config.yaml
train_examples: 39062
n_mels: 80
spec_augment: false
hidden_act: "gelu"
fused_qkv: false
subsampling: 2
layers: 16
kernel_size: 9
init: "torch_default"
batch_size: 48
epochs: 4.7
Rows from block 7, named by matrix and row number. Rows with one number belong to one attention dimension. Each number is 128 + 32 x the weight over its row's rms, rounded and kept within 0 to 255. All counts start at 0. Numbers have three digits each. After the name is the row's rms in percent of the matrix's.
# q: attention query (model.blocks.7.attn.q.weight, 128x128), inputs 0-127
# k: attention key (model.blocks.7.attn.k.weight, 128x128), inputs 0-127
q.59 097:121097140175114133133121166115126083105110164077121138147114116089120147147221158114080129161137146071131111103126143096087116081124106135184124179098107115173116078114117153166136115083089118130091152129173190170093081184126119137110157091145110147155150081041128095175113102102159173151147046127137132131114140116097172138149158130113045080120149125110158144148124091140096104125217
k.59 102:129142076129120143149101140134132138067117119137170118171159112106078088186125101157116102136094139143094095108174130177184116146170093150137123089134117117103109130132140115085116118116146143119170166089134063125132115071113125115113118192144093057118153111161105136108111082144141129174124119122175108131180207164123061177155130152103175178159158142102121046168116158062170209167135
q.60 088:075134121071139135142096139143135119169151172118125149186150090138189131126107088103113052170087149124135125066142152171115095189102163103163154105079139145162153136158197122097153111097142109127089144195162079114135139088148111145177131119094085116125094133149153142066170156104093104091122145189102079127111138158147132068106189142109162142128061121104136151082157098156189182131139
k.60 091:178066116083140126138165112142134185079196137139125118150167096070124115126122166088056167076193047157111131077099116060132159093147176166132095109131132169110113129093143105145058117130087120120154106164103121173124156156151068082149128138138145155177133151093128094125155100128119166138157108112107125143139098138122131105141108184189148068121183154158089136122090112107073100123097
q.61 107:143117158163114079109167090142106138208133152128151139129187129108154114106142146056087137078105133122129163160096141132097132100128123039147113144082126153112136152193059178116096188176150075099083128142144112132139135125117180082105158122132103073157129191134077175149099110129121146073115142094109136113140108153136146151176137158114123115059080094105089165117190160130127101061108
k.61 114:120081141149158130137114108072114113113179086105134127102067120100114102076134129079181139154141122116144156087087183154131079148186125151139128105201089140139116111078159142142159096075098167169140117156100082134120130117153080174163118119155163140059099116103189098146155080152113174112100149177132176114114179115115135069096091150188109154167172111203157128119087112104081158146130
q.62 106:092164165124132135095144118192166145192111164147117119093203030098090127141141218141112145123105168086157088123076054124129145133127148104140136082124152085156130152161133145110157176106113097146094140117158158143114126111151097123105102191163113135146135102137091085134139129165159096107100124105152180144107185087174146112095087125103104168157165166079087094076088136119154152156176
k.62 101:109112111171140166065129142173182118087141165103128153100147183196160105135103102102070091114153106091164171143110088188130080097149130127156091198069116163132131184147159148178071144124140079190110166113078087133139154084122208132173119145155149114128163116122129131133127142152116195115151089151062146127130107130133119122129147086155129072104181075166175111141151136129149119112138
q.63 094:137169107122061162150146129170179117141134141141175141080105128164131162129141190169104160141128195087170137100123137106087140133131131185118173182121068154084101152168103078163137159147145183126134137126093222107101161090120137119191108185129132102107056131128102132130139125091110154166116140105061176095174147158122114155177132084143133071113149168145130104131145149125156108150055
k.63 097:117090145084096108141136092076091174114106103123144163094154094148163149116107116173142083089136130134160071143130108117238116072101126126163109101092079108202200079087183145174167151148176100150073188141166098153123168149110161134102167126122056138117125131128167097067110128127160124087157076143133143112144143109111097085150149131166121138157141151159106147153127138149160095105089
q.64 102:086098105171143160152069104126089099193148137110113144132140117183140126154101158117172173142089133119106123130111173124173110185136144084102100069107102071051132107156115182098113154103197125124045155185152101144070159111105100148141131103115137138192125109139145071164112142131164103035103129125130125099129132153177155115162099096102107142095124110145142196103098090093127158091129
k.64 104:156130109167053138121131127151129119107081117081113140065107098089086111183106145155124101127148143104197141144075131161181166098158136178140100084148103157089099141129172151171129110164104120163148108203118137148131111127105166075107092100080060118076114135090097104110153130098096140145169144138103138149188115163141115155136086110174134119112079064162126049100108169072142146184132
q.65 101:087058112131147078101127107081157145099139192114175157122137113165105088117129204165129155160095135139133175125158152100106178163146139125163108111149121077101159117157166166146100133132161108130112090165092189175086119199132089134092164194059141141176116143146110071144144161172095142107125163058124139135115062120121129057178141138104114141081161115143113126148168159156113093108133
k.65 111:097119106123077103160150146154152116120155156068146177123133124106118131121129091099093105167161124095168137094090132098124087169137139150147142104135071081154084115142199118158103143149176091121152173117145179089085162123121185081174124137080106102095183163130131178130150108127136148179059103071140217167157147152187098154122190112102157109159123108102182189126126112092150150160102
q.66 084:138062128153083094135164109171148120138180157133178142155085140129131117116107148131152153099148128104138134118162104095129101156177139139175140153155072167137142128169121087102101182114193080138182126108132088126141121127162172156181079095131160075074062170142147160178069158186067118119111191127120129151100162140136108127105100131098091110114126084162111089137143178175158161143042
k.66 080:158166157153158073150102102118137131124084076111077136115085144155155136089123124143107068144132113115130148118114097093093105215130132052113082101145168070138122159079152126070118139107140166168197109148157133141162155121110083115104089152185133158178134070092142154175123142176110185119171117154139112169083099194154119136092128099106104128125142108172089125176140194127152113068118
q.67 104:085134056103124173089095180119144085164137136124079105152104133129115101171167155089060115081100126167119142159120085153099135139184153121151087129127162148087154130130050098132083149177124105163148097163176169138104080111136134149147100112131067106128123127114197155107103113105116148058121136111142170081124100130136163196089107149171100084115122152174112166107140110154173137209168
k.67 100:103164138136166160131154078131119152134137156178168134132138139115118137114095122147147154187140132072144125093145137145170089112160131145088141107115076138121102131097160184160191113162067120104077146133045074128179135062128096150106155154153145148126173142120137105154090130119168144149168106154076133180144148192054060163102086159141086086165189129127143089077148084116084166118118
q.68 106:113151055174097154088149108158112119155097086091160150076159139090126157127128109157195193178109143128094164173125105117094153115137086116118109187136158140151049097112120169174116109148055164114074151119128109145149084082134126167163158107180110119108145151084094145110104099163182161066145109195139132105134090122125130121142092099098175129104116115124103087059123114124133113082190
k.68 104:093162136168115103108171137140119109071139133117103146189139097138128148112152108145123156101122204123165088089134180153137094139106192163194145157152168126145168047166118136145184153091099111127116044129103164158140116161100146077071174110081114075108147114115135102134129154091109096148068150114172125134136109088146129115148119159169114161108122128139163059060059175112147109125163
q.69 099:128188157151125147123137160158184201187139137121154122161124105079149140198136149105110110136132117081168148135080184153170154112083079123102134152128091156180172133163098154184109091120052153085124104143105141102154161133079100162157100087114066128165143129077100123095110117137151147136080106187119081123103130124150117155173103188116071120081149098162099117103063166147152139096113
k.69 093:110170064127119192077086176094091132125145133130084075147145143116103134120106079145202151120201126118109095132130064155106107143155140153174161160141105184142104081121173181115121146115126100087133112155188132213137122122143154143100115113123060094165116095148128118166128164140169198059087123113142123086176087139103118094117151107175152125137132186159121113142119104096128140142187
q.70 105:104143113157191128132077105117066157100086188127100137141096095179113074121163098106102114161135137183085108147089127104129166113122113168118114140151189138143143079154201103093101178096104125115074139156122151171097128110138140123083141112205105129138105063095096089113108097114154159075134079118122145091161120191156102139121197057095120122163095140150135152170109062152143092119141
k.70 108:114118132113151174125138142181171103158150176146160103192100089102147091138130168130123118164066125118146186156145155213182124101134136098140124116060127155091133105173037139169109153151128101122147154131112118138105113109135144112114060113065116105090165184126151147091105080067162114117122073131146144125077144116147093112137117160125154115164151094079088121079151157081093182161069
q.71 112:062091159134119077132120092172137136082114137102120132085169139092113144121103152138126143225089136113214133149126139097156133145085113099126123122115076078137088116157176078146113158161129120070130124115090140142146075117169105107130121120119156192119180102112056155151124145130084148197099113091100075121126116127129096065183201172136155142120074080133129121132121186115130079119114
k.71 114:134061113115058113084153122090155047129150143065123158204109139126112121141111100157119148076152131117127157105123122069152115181140105123169128156157092139131178099144100122153087151136133119182159102113137173138149149138096098153104111172100149127107113116148105161118192170146131180095047117077092161160163141062185143120131160065132095080081154118117096190138090097101111115104116
q.72 093:123182096137169154110137117120090140142132144133163148114074136147077136129133150124072100166162113219091078104151097157095098115153107146084099154075181109163109093148111177104125118139117120086087094141157071168108085099170146174116130124133126083127146118143169127106160054091144099062163140125205167107160089165094104123137108134152146132175103213134153068108134103090144159091121
k.72 095:123164167135143176126164142155110153127115180165131134196108090180196126140178150120166121143116174098123088134158135137138109086152157130134147110092159141094155078167050117109162123079107110201104136136075077100144110104165120151084142138144099163170148197145167132130115099064103136152136103162120103101041135103113118192132099109140098142139118188102080114121130082112075179162150
q.73 100:137128112149150107125125117075077160125156075124108111094075127146095105144156182095097173107080126158161122132133143117140121185152160067067121122153110129118113046164100168130088151164119112113086101169078155122152127161133122127075121190157045145173154137144097109122131112141169164163142074095079116108065064132120170162142154133148137130092179143139141074147059175088119098088120
k.73 094:106131128106080147171142115199138154155164181087178120122138160115183115146100154130139074140147161071122201150121155106111095146096151115173164118181124135142092101142129153144081146088103147066092061110101083157143138108120124147132103117085092162106139152106089140134189135101139144138087121091094139110128186113116109137110170114151087119094107174059148122113162104093206176207177
q.74 086:108083090174104131119115110208136156163084172170161177089143095161092114120146092169146085145154093156081144129100135112129125090091115159061138125115198114090113130152161136097182078195094108082132092167207157145095131089104157131121090149093129127139161130156165143100147093075093129124141084127105137115178115152116126127123082192190136133081075092151137141091145071114114125126097
k.74 088:101111135188172187122127132118082109124126114119107126121094155106107114120147120099104097177079168129113085172148090166164117161110123133120208132054145131054217063167148178100142167147142099170085165108106131155100078151117148129141148086154043121146099120136149059164171119136135105135149112176116143106136093102141175155160135113142072135103122139136149159114125079142056166114137
q.75 083:112091161097127147109134167123172153177133176122109120105128103152107139120154106166070086101158145167131116145090127208080134179146108091090175113141173157129146062112109175141120072197086190155142132146126136122115112105053131156087097105103151125121169101197187076128153093086130186125161204104126170139163133185100101138104107159105110132114153111084125098118134133122169106150172
k.75 079:083177064172104153125109140127093121135161088192190147090156135183095185096109160145190128118139096133183142143160026120124097093175146125099159134149087122104130128106182130188087149130135090167077099058128119105143166137146144113133166119127101145143128123081106136143105150188122082165123124168154155096078111099070119119125180147118120087176140134135123076116104095144101103162161
q.76 096:138128139089130125152161114133103131117062149118170173172057118142160091102183125210156109143171075116082076131139078149163136120136145162138073157094146101186165123094150058129123147084134142100126117094125176120099132141098174071155083089152112155140117110140167099080211125094129103186163150131102151110198147139153108114108148095070111123127133183143115133118108132176099143174099
k.76 100:162087139152121112093074162175140143169159114124105087129079161106086086138152168123088109165051096148145158125125135148104173118129107144131127098083113141103191085152047105081149105151104093167194134100140102123157186103135188147156152161151165090194154121140169129143105129096117115108234090108123147160088117139079145085162102105127153152178070126128141135123119097115095153107138
q.77 095:145131096120133168158124115177159139146159168105086136192127069152100109124136152132127145129158177094097084106127100135154139129111128230122118175078172085115135138159135176134221188118133165154113144164162101157117141152117105162080139130148066097149112115098084085093159180099103083142189134156137169083154126131127125176181177138136099162191134130124136057143112101129159112122172
k.77 097:057181083128127192144104100161137077161072132171125066116130108133121104167154171120096084109085145171176112131092127109107157066141081100178112141117193101080146067188107156137114171083096129146147157110167087128137147115099111177149097124161143130180150205091142109077112104087164122106128092130110154135145120153123167097160096155146125150125144095150094135093155108102164195099119
q.78 092:171200164188066052116156174135124136122156124081130079118123124129137074097129144166172132158195118128137131123123158122160065136074071075113131154141105118090135111080156131136168076139156146135105111140119146132122167079117195072092168144085096159072063121119113134133132095149110091134083108189112105143132192086128098133157144132134131115151146161135130142058104165150156082143160
k.78 086:136096161110101137077091166104090109096167085133090089114119143084077162102137139124147092123096124113135162130103133079101112184094176108145109149183186122151160089136179154067083125159072157093113106129098152109104106125157123129099173123171168093108159132130137092099167150145101176110101150084171104108210093088181166130145096126082156178092127086157166075127075133088118091111176
q.79 095:073138150113115085099105110138112080133085123143084150184112108161114143108125102118126178142146175076176102106128119157097202113050124124146156113127131087122116116180183084148157141134132081160158144152133123138092084138121143122102126127182153130126160106088119090127152218115078186136136125132114164094181160171138106149132148066122059113101107083151074089148166069149058142107085
k.79 090:138088100163062120108114129161143127188137129081167123158113106114119077119161114117118107161135099149154138106109145072192122128152117146167153135130116097143138142156054151112144116118146165185203149115216136094099108160149166150129146102068171122148181084078101143094088070087115130081141067111136129144151086132131124100138169112100047096092154078171119172097146120128186150086118
q.80 098:139156132116122077064148155116094126133154116087087112153132089137174158131104070136178158102130105094137126060121178117109084186171112153147144099109058163149145123064179125153126128164079161081132131153092118122146107158138144121094200104149094094149167113166122091191077151087093150141075130167111146107155165058130136128141095147076161100096144074172163134086105125160131153100175
k.80 101:160121187138132146124137118066146139149141140141150123107132137112175035132129109136093161084112150137177101177107155076087077121043106102169129140090164174130099160178075164147096138167129142123151110179215123126140193130098128117070142164130159126111078178086152151128112147137125153123066145075073074126137097136152142132074126165154116176123149127153115106170149162108171113097133
q.81 101:144171087108185152161059117097104116158156179109130124104157145168093141116160142145062125125173147168106098094122102148168152070073138150116113162116126118133079106167187139086135119153128115104137134126099099153145164142087178086095052098148058146146123145115091149098161107148083075132090095064171147108103058124128118129082124096131150103121147182063153138168131136077100120174087
k.81 104:187091127147115115133112047185132134187164137143087141105100151092119136155083137121188116134155111062120145081121139128149164070115144154128150095147138118139138150102160102147133177116107161140127072153146109164088131114133189216138091099166081143178136152156136128169118119073138138090198122206119162127023129158109140145156102114098089127102142106090120119143095084115093147141092
q.82 110:114139105146156120134147144188098142145118150193120145136138175128133153089091124099120113155105149125175079119150089110099192066091125132166113169147133118112138162190160149104155138072146095160109153134159180155133101170076123100126190091065157160135105130150109071115152136126132180149142113154116108072138090139126078112205187103098159177116132195073136123138186137162087179075140
k.82 108:117168111060148144143095139070166146138095117140180150154194090193100147098124146122178100146118156166134106123150101101093125169094143084077119136044119116116148090118120159153110110121150140104143164126127136139174130137106174120136060099148107129153143110154174066124089127063153135109175084098120130169129130110163130129197176107127080108167113071166129134139088034143162190130106
q.83 086:084078139092113129089110170162160198152148155154156148123063170101147091113187171106147194124118134132156106099123117140072079090141134126129087106131128121133156089160077111120136122132133137153122070142119168168152139103148139164080124109126159117174106082115179080116137066151123217140162108152095108110134096150095168137222119133148164111108119099102175178109181197103113111159110
k.83 093:116125166098167139125093104125081138136162102148194167163180112184096141107100119188142170108136091094098136140202109156111088085158073112118162102157134134169110154091176118165140155154130142126170156133096162053146085126124165100151101122141117162177133112161119166118072173130065123136071133082160124119116121063194133155060174111143145127159138159116119093153176179130168148113163
q.84 093:138125177115105147151129149133113108100095141103123125112115129132190138149074076142180137156202154074092133164081174159050133158122122137165170085134157163152081148079192172140102115166107130171129135089105114117148162089154094155186129197126164126098151142158147138088066053084099081164114141138101128108148109161172148131087101195147173129110139094129121118147091095097152104148167
k.84 101:119073130155162095139098131138142109093123207138106146109122174144095096110126096158115182120046138091134131129092098147177125155161145143194131110133149156113150063141094125123165159108104206131091070110166135189090120132142090151110165112109170120111142151136150182143133122115094070096150128125123110151157170058107209125105095161059168148079083102114144153103129185113123128102078
q.85 095:149134159141048112156100105105135116109128103151190127125174125104121074156166148098133107147112103186159150171065161118108172089127119083151128075110141101108049103114089153184150113125144179084131128153100124095098167099094157130145142121138169119114136170141189190098119122078137097138073112126152177187142153157108097157099155140124187107117128147115173090154116082094159107151032
k.85 095:160132156144147145166146120163091116191115146132075065118113159066110206142107045158151165102110108129125107131112147157133124090113164153134082123178150171134160085170114116127154159120101177113182126110036191160102085165119140158101163194101061076144164114181120091120151177172141123119131081109114164122139166104126079142075136093124149113109131134151153146111125097120129103081122
q.86 108:155155082125117123076103130057092075163162088093111094107096113099165076122076114181127124189159111172081154142102144135103115154180124119196148162162145127145142129151125169173147102135109156098190122085076104139117138101134160148166151150167135058132130164174206163160133100149117142122115133091040134134141141145107087094106163132109145138141130183190161096141112075095113094155136
k.86 116:180086159117128136164129105130132114157123218142143134104152126105133125124088152121127128095081106130136079083112062130188123123126146142121113040127130130116116136163120075082163173148127162118136100208062153176116145157151099137056129199143144195078141144119108107132115132064187076071084098132110101153127140133143142119087109130160123092107149129109146172117187150188143079125129
q.87 094:149132146123155131133147119205169177092153102177133159049133137145129176102088174120134118150052102172099121133087143147145129106116152109135144131115148156145170140170086143111167112138174151126123084095115162150103046145102098116128108083107117148106156136144085127082176142138104126089131184067075094188153174130087104045118140112180066183121161157085148111120162165123089107129115
k.87 090:102179110111165122152139120107140102151122073044153135158159113123174165129145161141158140130132157118122061104119116145139135122113094093083111122070115118150101127169107169111013123126188124190103195107105132136138174122134086125180179086119182126078061100083163102131154124143167145138094134172194153112153118124145178153164153155140157073110126147175146173107166120123118104104136
q.88 094:158135104092155164106070134085139134137144077124127129098137096121158112143155187144076075133070123154061138166089082157097123162148098092098110145152181155116117149086057111125161115170159127145068114112135138105148180111088210089106099110171162087154160150122116178087113128155156120098116123120081173140115071123134114127136062150172122135120133075099109110149050112114120133174061
k.88 094:096111162157135121090140108161057127150086150126122111102094106134147106190123075103068188112201145075129083120100136117126177124125109155147105070116091098126106136083214063141148142096104094127142076144139117124083135083131137086134128171123122113144133100248113124144086162091122125184118141192104138124098163141104124177080098090123129123135147153084152119143167105161127149168121
q.89 095:111104121196092156195128149180159145178166129102076118124145086146121161129144141136109122116190068113078103110101194084092142115074131124162099108129118122123155168127095132158185111101113106142119105102134161120155112114143120123116140191128090140125113091077064184105058200075130083116098142100154096118116152108112159153125097117131198162120135125121149092121157148139083082048071
k.89 089:127174133048100118080119077116075109111166123152178118136143166122110143133130073122139144156116118159118138103087105165151088125102173128146163138141192152142094083117074171128101107125080135176176139124133146160159116106119153102145164088100166098191098118130175119151059082164104092149103146150142144106161138129158181157104075197126171084153143102183136079146056139132067133076105
q.90 109:134145044147099168149116095159179194112105102146190157151064128146127112098088129138101150099200153104169154131156143142072154104134142140119132164140131126144146098100145073176119093134140161171180088140114200155149104073141143118112103090144134080148093071143151104045131123133127110142100108112094161161119165160134146171121137085162118079133159145123191125126133065054075134133134
k.90 112:094098181086146124166052164109068073162146133198100123143147097078075148157095154100121105094073139127105110117175102104127110087105126113130128119132087134096095094094138096102175135105142121137166152108122155126101148105158168169134097183167122170103123133156078154139158180172126169052144126057204156099135144086148096172126141174108182182107121119095091135147142153145140122164101
q.91 112:142153119146097170084172144125131110121089115070109109134152144102121110082091102158123125120145123087077074190146164127167099183184133095147119068098117142123091103135113150135118124153111081093125161096139074140181152071151193166113122127094119089075138099148043157131107130144161108152103168126125133150113117116207190139108157165159191097082072109091109179117157119164098121072126
k.91 115:148131170115126095159173134099172119060132081123158128118113110112151131106150140070140225113143143084149175113076125097127085123087095122181107129177155192181084131137152114184184106107112149152164103128159139131080127082131085107109143133096176091141119163164202131176076125105088144176128126113085132166159163116082167129083068142120118169132111076154154099139100101127094086137139
q.92 104:144125093053143162104175099170136202155147119098103202159165131132119078168102093136136131171130144141112079047105143122149138109146114137154102114149173135147155099157158099158164116092123134172132083093097115128185159062103124152132095165114105139138147129092175076125175183139114121207153112172164155070091167073098133156087089109131135097156129178109149112151111095083116081133127
k.92 110:155128192143142068150120129168139136161161135106129078086094148084123173160070119057085093186102120172123088108101102096150107116109164098113105119176153094151132145074102132133167168169078118108167188078155121170074130206110188174128107104149134170158154161179060157162109127145119156093146174091133116082106080139114158177124122097133188112132131101122134132155117132122131139117099
q.93 102:125108128149084163119090156178111084152133157137050100151102149133140149126146117154087120115092141139132133122187100116104133144069104120110120137100157121100125195171054153140099174102153076089086164159157137158117153163135110087121123130163122124153097141112061161131210152153132206162154128086178168085089088175088147112163143134153150143163138123153109143112202167154153159079192
k.93 095:107143134073137146131097140121160138063120083099220152125154118211150107086116145122109113111126143077076155085118178137159093083171122096145115150138134097102159126089179146117116134129136159159159151134163176088186078137133126106135120104099137159101156143127235091126034098106140191156099125157158171146147114159137093121130138117165088103150104191084116125107071129122108133143108
q.94 085:122136149184131173159112124107160170116181138194141116139085148148134141160118097109126167149118106128107073147094121140135185089023145140102164158130124062129088149113164134125131119117174169155170106143113172113105116114131127088098111070143100165161125119065103127132108113063170132156090119188171091134190192166162092149113117128102146171136191125142138111161073093049146130147114
k.94 083:063113116101099102129132085125135127157105157163035107153105110099078118151115088157150143155102114099124067130152113139129192154107140107156143173118144094106099084179069082158112117119116098150063135147106128130137142137149204182152083116102109093136104126117097084105193155130107158101199127139186105099074085058126062151158112159133163116073156149143167131144121094151147163103112
q.95 096:145080207141098133187131104117149115087078121115157154132147110111155117163135132110192123105097115096130093118119113113096145177099130161053095151153126163166135165102141156094149130151106164212138094135146132094126074174144110148112121153089107139125172062164040054132086162123142128122170111164125085138153141107091095067189125127167093144086129099091067122157140167159135142098106
k.95 107:127175054103162134041144148079102124091144116095070107137072167128150101089150162189144122177154134136172142125148157124101133100158134096134154168113131162160152102162108152118068138129171123169099151099130112131163158131088141097142092120104156076111138156165097193070138137208154157149089150101168133113130107135168157127201186129125142154137120124140169136077166161120139205168114
q.96 091:164114166063106157071190131177122094171114153128176141146119084119100135102095066148137133095146144111104114094149122160077199074154141106141068109132177172128155115184127145152072126144135117174122110138166122082119125074120133178113127198150147107149124155098181150165136104162124105172113173169154098096138188089115094080162121119134121178162149154127113102092113108161185139157193
k.96 091:155135073090117159125095115084175116122144133175159180179112125120109177136142150112119149119080164133155057153129095125109161159092177089144116116175149095123113125069171079124194145090098104119095167126098115106201167162094210068141119118150149135114128133161113087124131128073138082098112056070110121093177113124138124178121136119142159106165095135115092113193133089155104189135121
q.97 089:149107132113180150106089116151135070213147128141142136129091126095162147123150146145093157179146160185126104092085083078128089069092150148185198166107118137144150122113069141153141114060105122104152071135157139211103110126147065136197160115115099102171150112124164045135142086122114102104144155155159125121144083147115123120140100170131099167124122145199154105183114119154120137138107
k.97 101:176136098160097121132097120150154161121135168127112132127157144153112130158087136139097064123096107111144110156122100179125163119114113183122045130096133061074171147192142121097075170142118120135161077123053141094097205090124123166068094170098119164090096161148096124108119116160097136122168168117107133093169118128120105159121176176145103051140150130110185134110183112102099184137176
q.98 100:126115156178138091117144086169157130150110162107161146101170096176065106167143113106167150085133139104171183159138104129154119138123075123104164102138088142167163128109178111203110173121144142142123142117151148105169142157112129117080142121043081106102147172135066145127134161052125098079088092139100061142124144104129042142142167099138135139123109179150077160071150112182077130115121
k.98 104:173098179086037117152127195088140084144079090162153123088118088095079099110138099049101168143121106153160132097092154113067075099130155147095188120119147167156166057135079162094127069102109062115102107116114156142148096118166104169192154148130139122102106123173140119135124131111133130169135102141143159136142109131171189126116147125126139193170115106088120156121115098103157138104090
q.99 094:132149118134122094148163093090084136179156125149135157076137163124097163149100157156090092058125127039133133110102144132192155200095095109124099107138107089175167102109212116120109154127104143091126100140097150104107133113150126085077123143149117149117147139134062115121122163075159110129137115131152056134203115109187124177146199107104128078121096160134117091120189150187136089109145
k.99 088:125091132056143149084127211142123129192092134126125130140148083083111105095176130076151158123121145153123179135063101131122105132104196144163103152093160185136088106129133158138190090134110114112162148149179131095161123109115117136168123154071120090159084126082223112125130088083119160162144097162117141129085095080089180069166119104127145102161107117132113172147104099084092168120105
q.100 087:092121088134161164187055139118096115106127110177132145180143115146100173161052128093118089080097174067104102142145109151158162153096120152072097165144096143090099139113119135109147163168076115154092196148156159126131077109186116175138079102171127162153113179140090134200107145153163200133157124174149190126136139085137097175135102139168169124154103131142131161151103139131106158135126
k.100 089:143107183068119084114164104179150143111168139174125145104098125124126076100167097085059147139109058170154147162141125090104157134093083122141130134079111137119112142079135117203136093098144106181219108141121143124100167134122128147110130101158104110073113143115054148052149147125099119134144088131134122162121076111074072111170177164125088129134115123133150158122153092163196099180119
q.101 099:094104191171164117119150101121150178158089171147166126126156099109153174177140149081152158140093093122191197140098141129157114134124141063082121136087085133136096083137104132112141138134156130070114128125111154077136093156163172061107184196124089139154121146152088114115179150078147163136108160162153105106188105153126115143181120162094144136101159165184187136074152175149129135076117
k.101 107:089077142125086154169173184070131142076129086130083157137180111110141115054080184132137150059147127098110160157152093092134071129133127156092160125114150207122133129155111204156189099122129107147087147155125186139113112105162075137105114088105109182126126148089158178148137126089154152154089129129108145144110095054182167112139157112168115176139111124131080156174113150097129126117132
q.102 111:218110126125104114123156105143158067103144100111166136107113100158100135144068129153117117161143168139103063173115126135108090199136118150146110133109128167177065069094080119193141099124111154080141140158098083117140129161141135097157160111147135105087183109087144123196099149138158101088045046113136175141114158123154079161068084147113125106134162108171127130168162145119151100118129
k.102 108:145135103176112116114125155089111149078122132129119099132118176113150121128087142115081117087144150137193103160157111097143108146177143171158167163071146077124176063195167196106086170151095111168144162158088097117121166135133151114074099170165173104123086070128183107117073133178111113097139191164176112151079135164144103108121146117168119201132103146128152141103164161102168088154113
q.103 093:084174096138172084146128130051163176110071086161149170095122094100066142161129158100172106121072114187131110117123125126119074181148128097145185123143045105109090056122109152100163113117137136125082144089100156142081148113183114129154126131107067107156145116073089105150124117147183184067113080151149114172112145117149109138184121163119115123123093118099107111112169168161144136147163
k.103 093:145128114065107113134152197106122118110153105093164131100104123116193104083117083142100177137191134089109154140152125143156100169119091106083166057088185154102088154172132129170136104098138126105131178147137144087100099160173120130068144105121200142114098170110153153147091168109110158153093124092144143168106155071143104129101154103086109249165121131130173135094147151115132115137079
q.104 098:084076141134169154155119074094160143133124153163100139183108154166161168148149146157152124138121164110089153107154082145122155057098114113136101137178204096124100177113172099064136123129093136072176129133104104120075060125166119104114100174188139115099137060105119155100127090158176139166136059123136108099160054133125133092135152082126130186140087096160078135081114106128121161142134
k.104 099:084104107098090125148154139159098150130144133152128156179155130154065081087141184103146120186121094145095122079143164126102183119147160166064121171107074140109138118139083116159156125093168092080139106158105147176143162139108144057150117119108177174135154164107091131078173182108102136113143070107093099083150180143134131106157115112122143097108148138099054162159195163101125165124202
q.105 099:109030102103117135093113141138128087156096132097095162140101087181112144116175109150146148133121111092122197133140094142136156081152161073106131106116181069192116171124170071115094143128060107119113093123162133146115111159128141125144132164148165124084120112168138148053122147116106154080143097107159087080114111128158167071064179101122105136141119145107141162061121150153088191108189
k.105 103:086147096082114134138153134084097103167127117095147167179181099121139157119168175176158171173089155152100131087089152101094099139130189127039222129104081190119157096084168134162195156139117154159152116114109142109187165133147082115126113116114122094180159139121103093125146147060117134160077054139090078150132160132071104114095114135151127112139124100126129081122109115119131136117141
q.106 086:083180146116124106169073139095157125152128101168095148145188145143100141123158151130176118098061146156160050169138060113102110143111110116117153150107164133086117114160084114128171118109133117102131165112131089102134128155166117145126117081139038048175088168165126161191169135112132158117174146089118116104085084122116069111097139141155115125138051117204117127182147156116125105094156
k.106 089:138092100137115104164125069125151159132108158134091160153169116114157118132136133091104104196228118149114083127126148141135163138137117119130103105145058076119113181161135114164057109158170064175105122122111152128077135193068108091106148110130145156081126137112163130095151188148149186172157077170133184125180147097141124081166158092132117123114132159086161111156135096116172086165086
q.107 091:134085172124106168134171097206131119106075076170187132099097093151125146119082137183113140092090085089113161102126109134117096145129057125105127161124085148160149170164087173167090180170098127133115090158079168150065118133075085171110123155113098168136160145127119137074107115110121104086142148142087123097121136161103177099124116168106146153095077135104175040093144132098151099143096
k.107 098:098134115141116080116073155062130138095140169101117138113096156127132172124104104148125085112116126150148087147059137108103075133121170132103115175086141128076207134128096137133180147093114124155127142151098122125209104146201155171127147138064174131146106104191132143199164074099123179130102110077113152123116133089140158193149138154115159108149134154161184177089150083170152104117176
q.108 100:221066161203119136100135120181119157121093129162095123139157127138117131157131059109078115074123102080112145169159100136118067126139089090124160125130058131138137108119168077133097155181114120091139102153197115128075166115149076076080119165113118131082145110106127118102109144174165141123101149109112118117155140060132162186129182102154160145111181168124169131098114165145090121090159
k.108 101:040113096129110149193104167119130047126160130121146129079158132104180147059086173109191148113114130137197141160096185105168144152118153123116157128120168167134113119126152155131217114079149118096114183120108161085158070106110135138107144108098174131153113161203158131147116096104122094128060084181167090122120105113140109093108119148111076139113148108158104128162117108139083107157118
q.109 109:153100098098129142195082154114159127170150153116106107103122152135173119181104122099056107086097127094087102123140071200120159097070172131149151146080097105157193133123151112052110109089097104132130075133118112120070073136123109160147084143143131182217105110149136118161093163152119138158175147143177128063096072105138141152130125123161121154165134120109142133131157102083076120159171
k.109 101:106110146110185155119166083191125128164140145119123157116175116126112147108116119142180117178096064180184093125130146141123169166150114163167070113135102165075111173123133081204140167140136157170108165114148145119078187171106114159053104074130154096145119142101117118096147069098118085119143110134134148103101126166067102183159123157128138102089105156164089092147122080127116151206098
q.110 098:194107217145118126128148090165132145120137191128130138115132097106141181138134129146177121105148082136087080181176151163073134102146048090073041072155124133140179128137121090112133115189109121140133168113113113164173146084162098115168140168144149086097127094108091145084130132133162112147088138135102129110148151097133140042125162090079130146148124130092119176103177146172085153108123
k.110 101:078129133118146152123081163127147117066106132149143141113126095128145131127099142123147155130104144173105114091123202106158091133124138083126177109164104122118164135074186170102117090135159090112099154144144183126143134194131159073131118147145128136116112084192116102152135081104097140198061143112109070093178121142176155078073068162157154128081130068184063181146130156101098176117107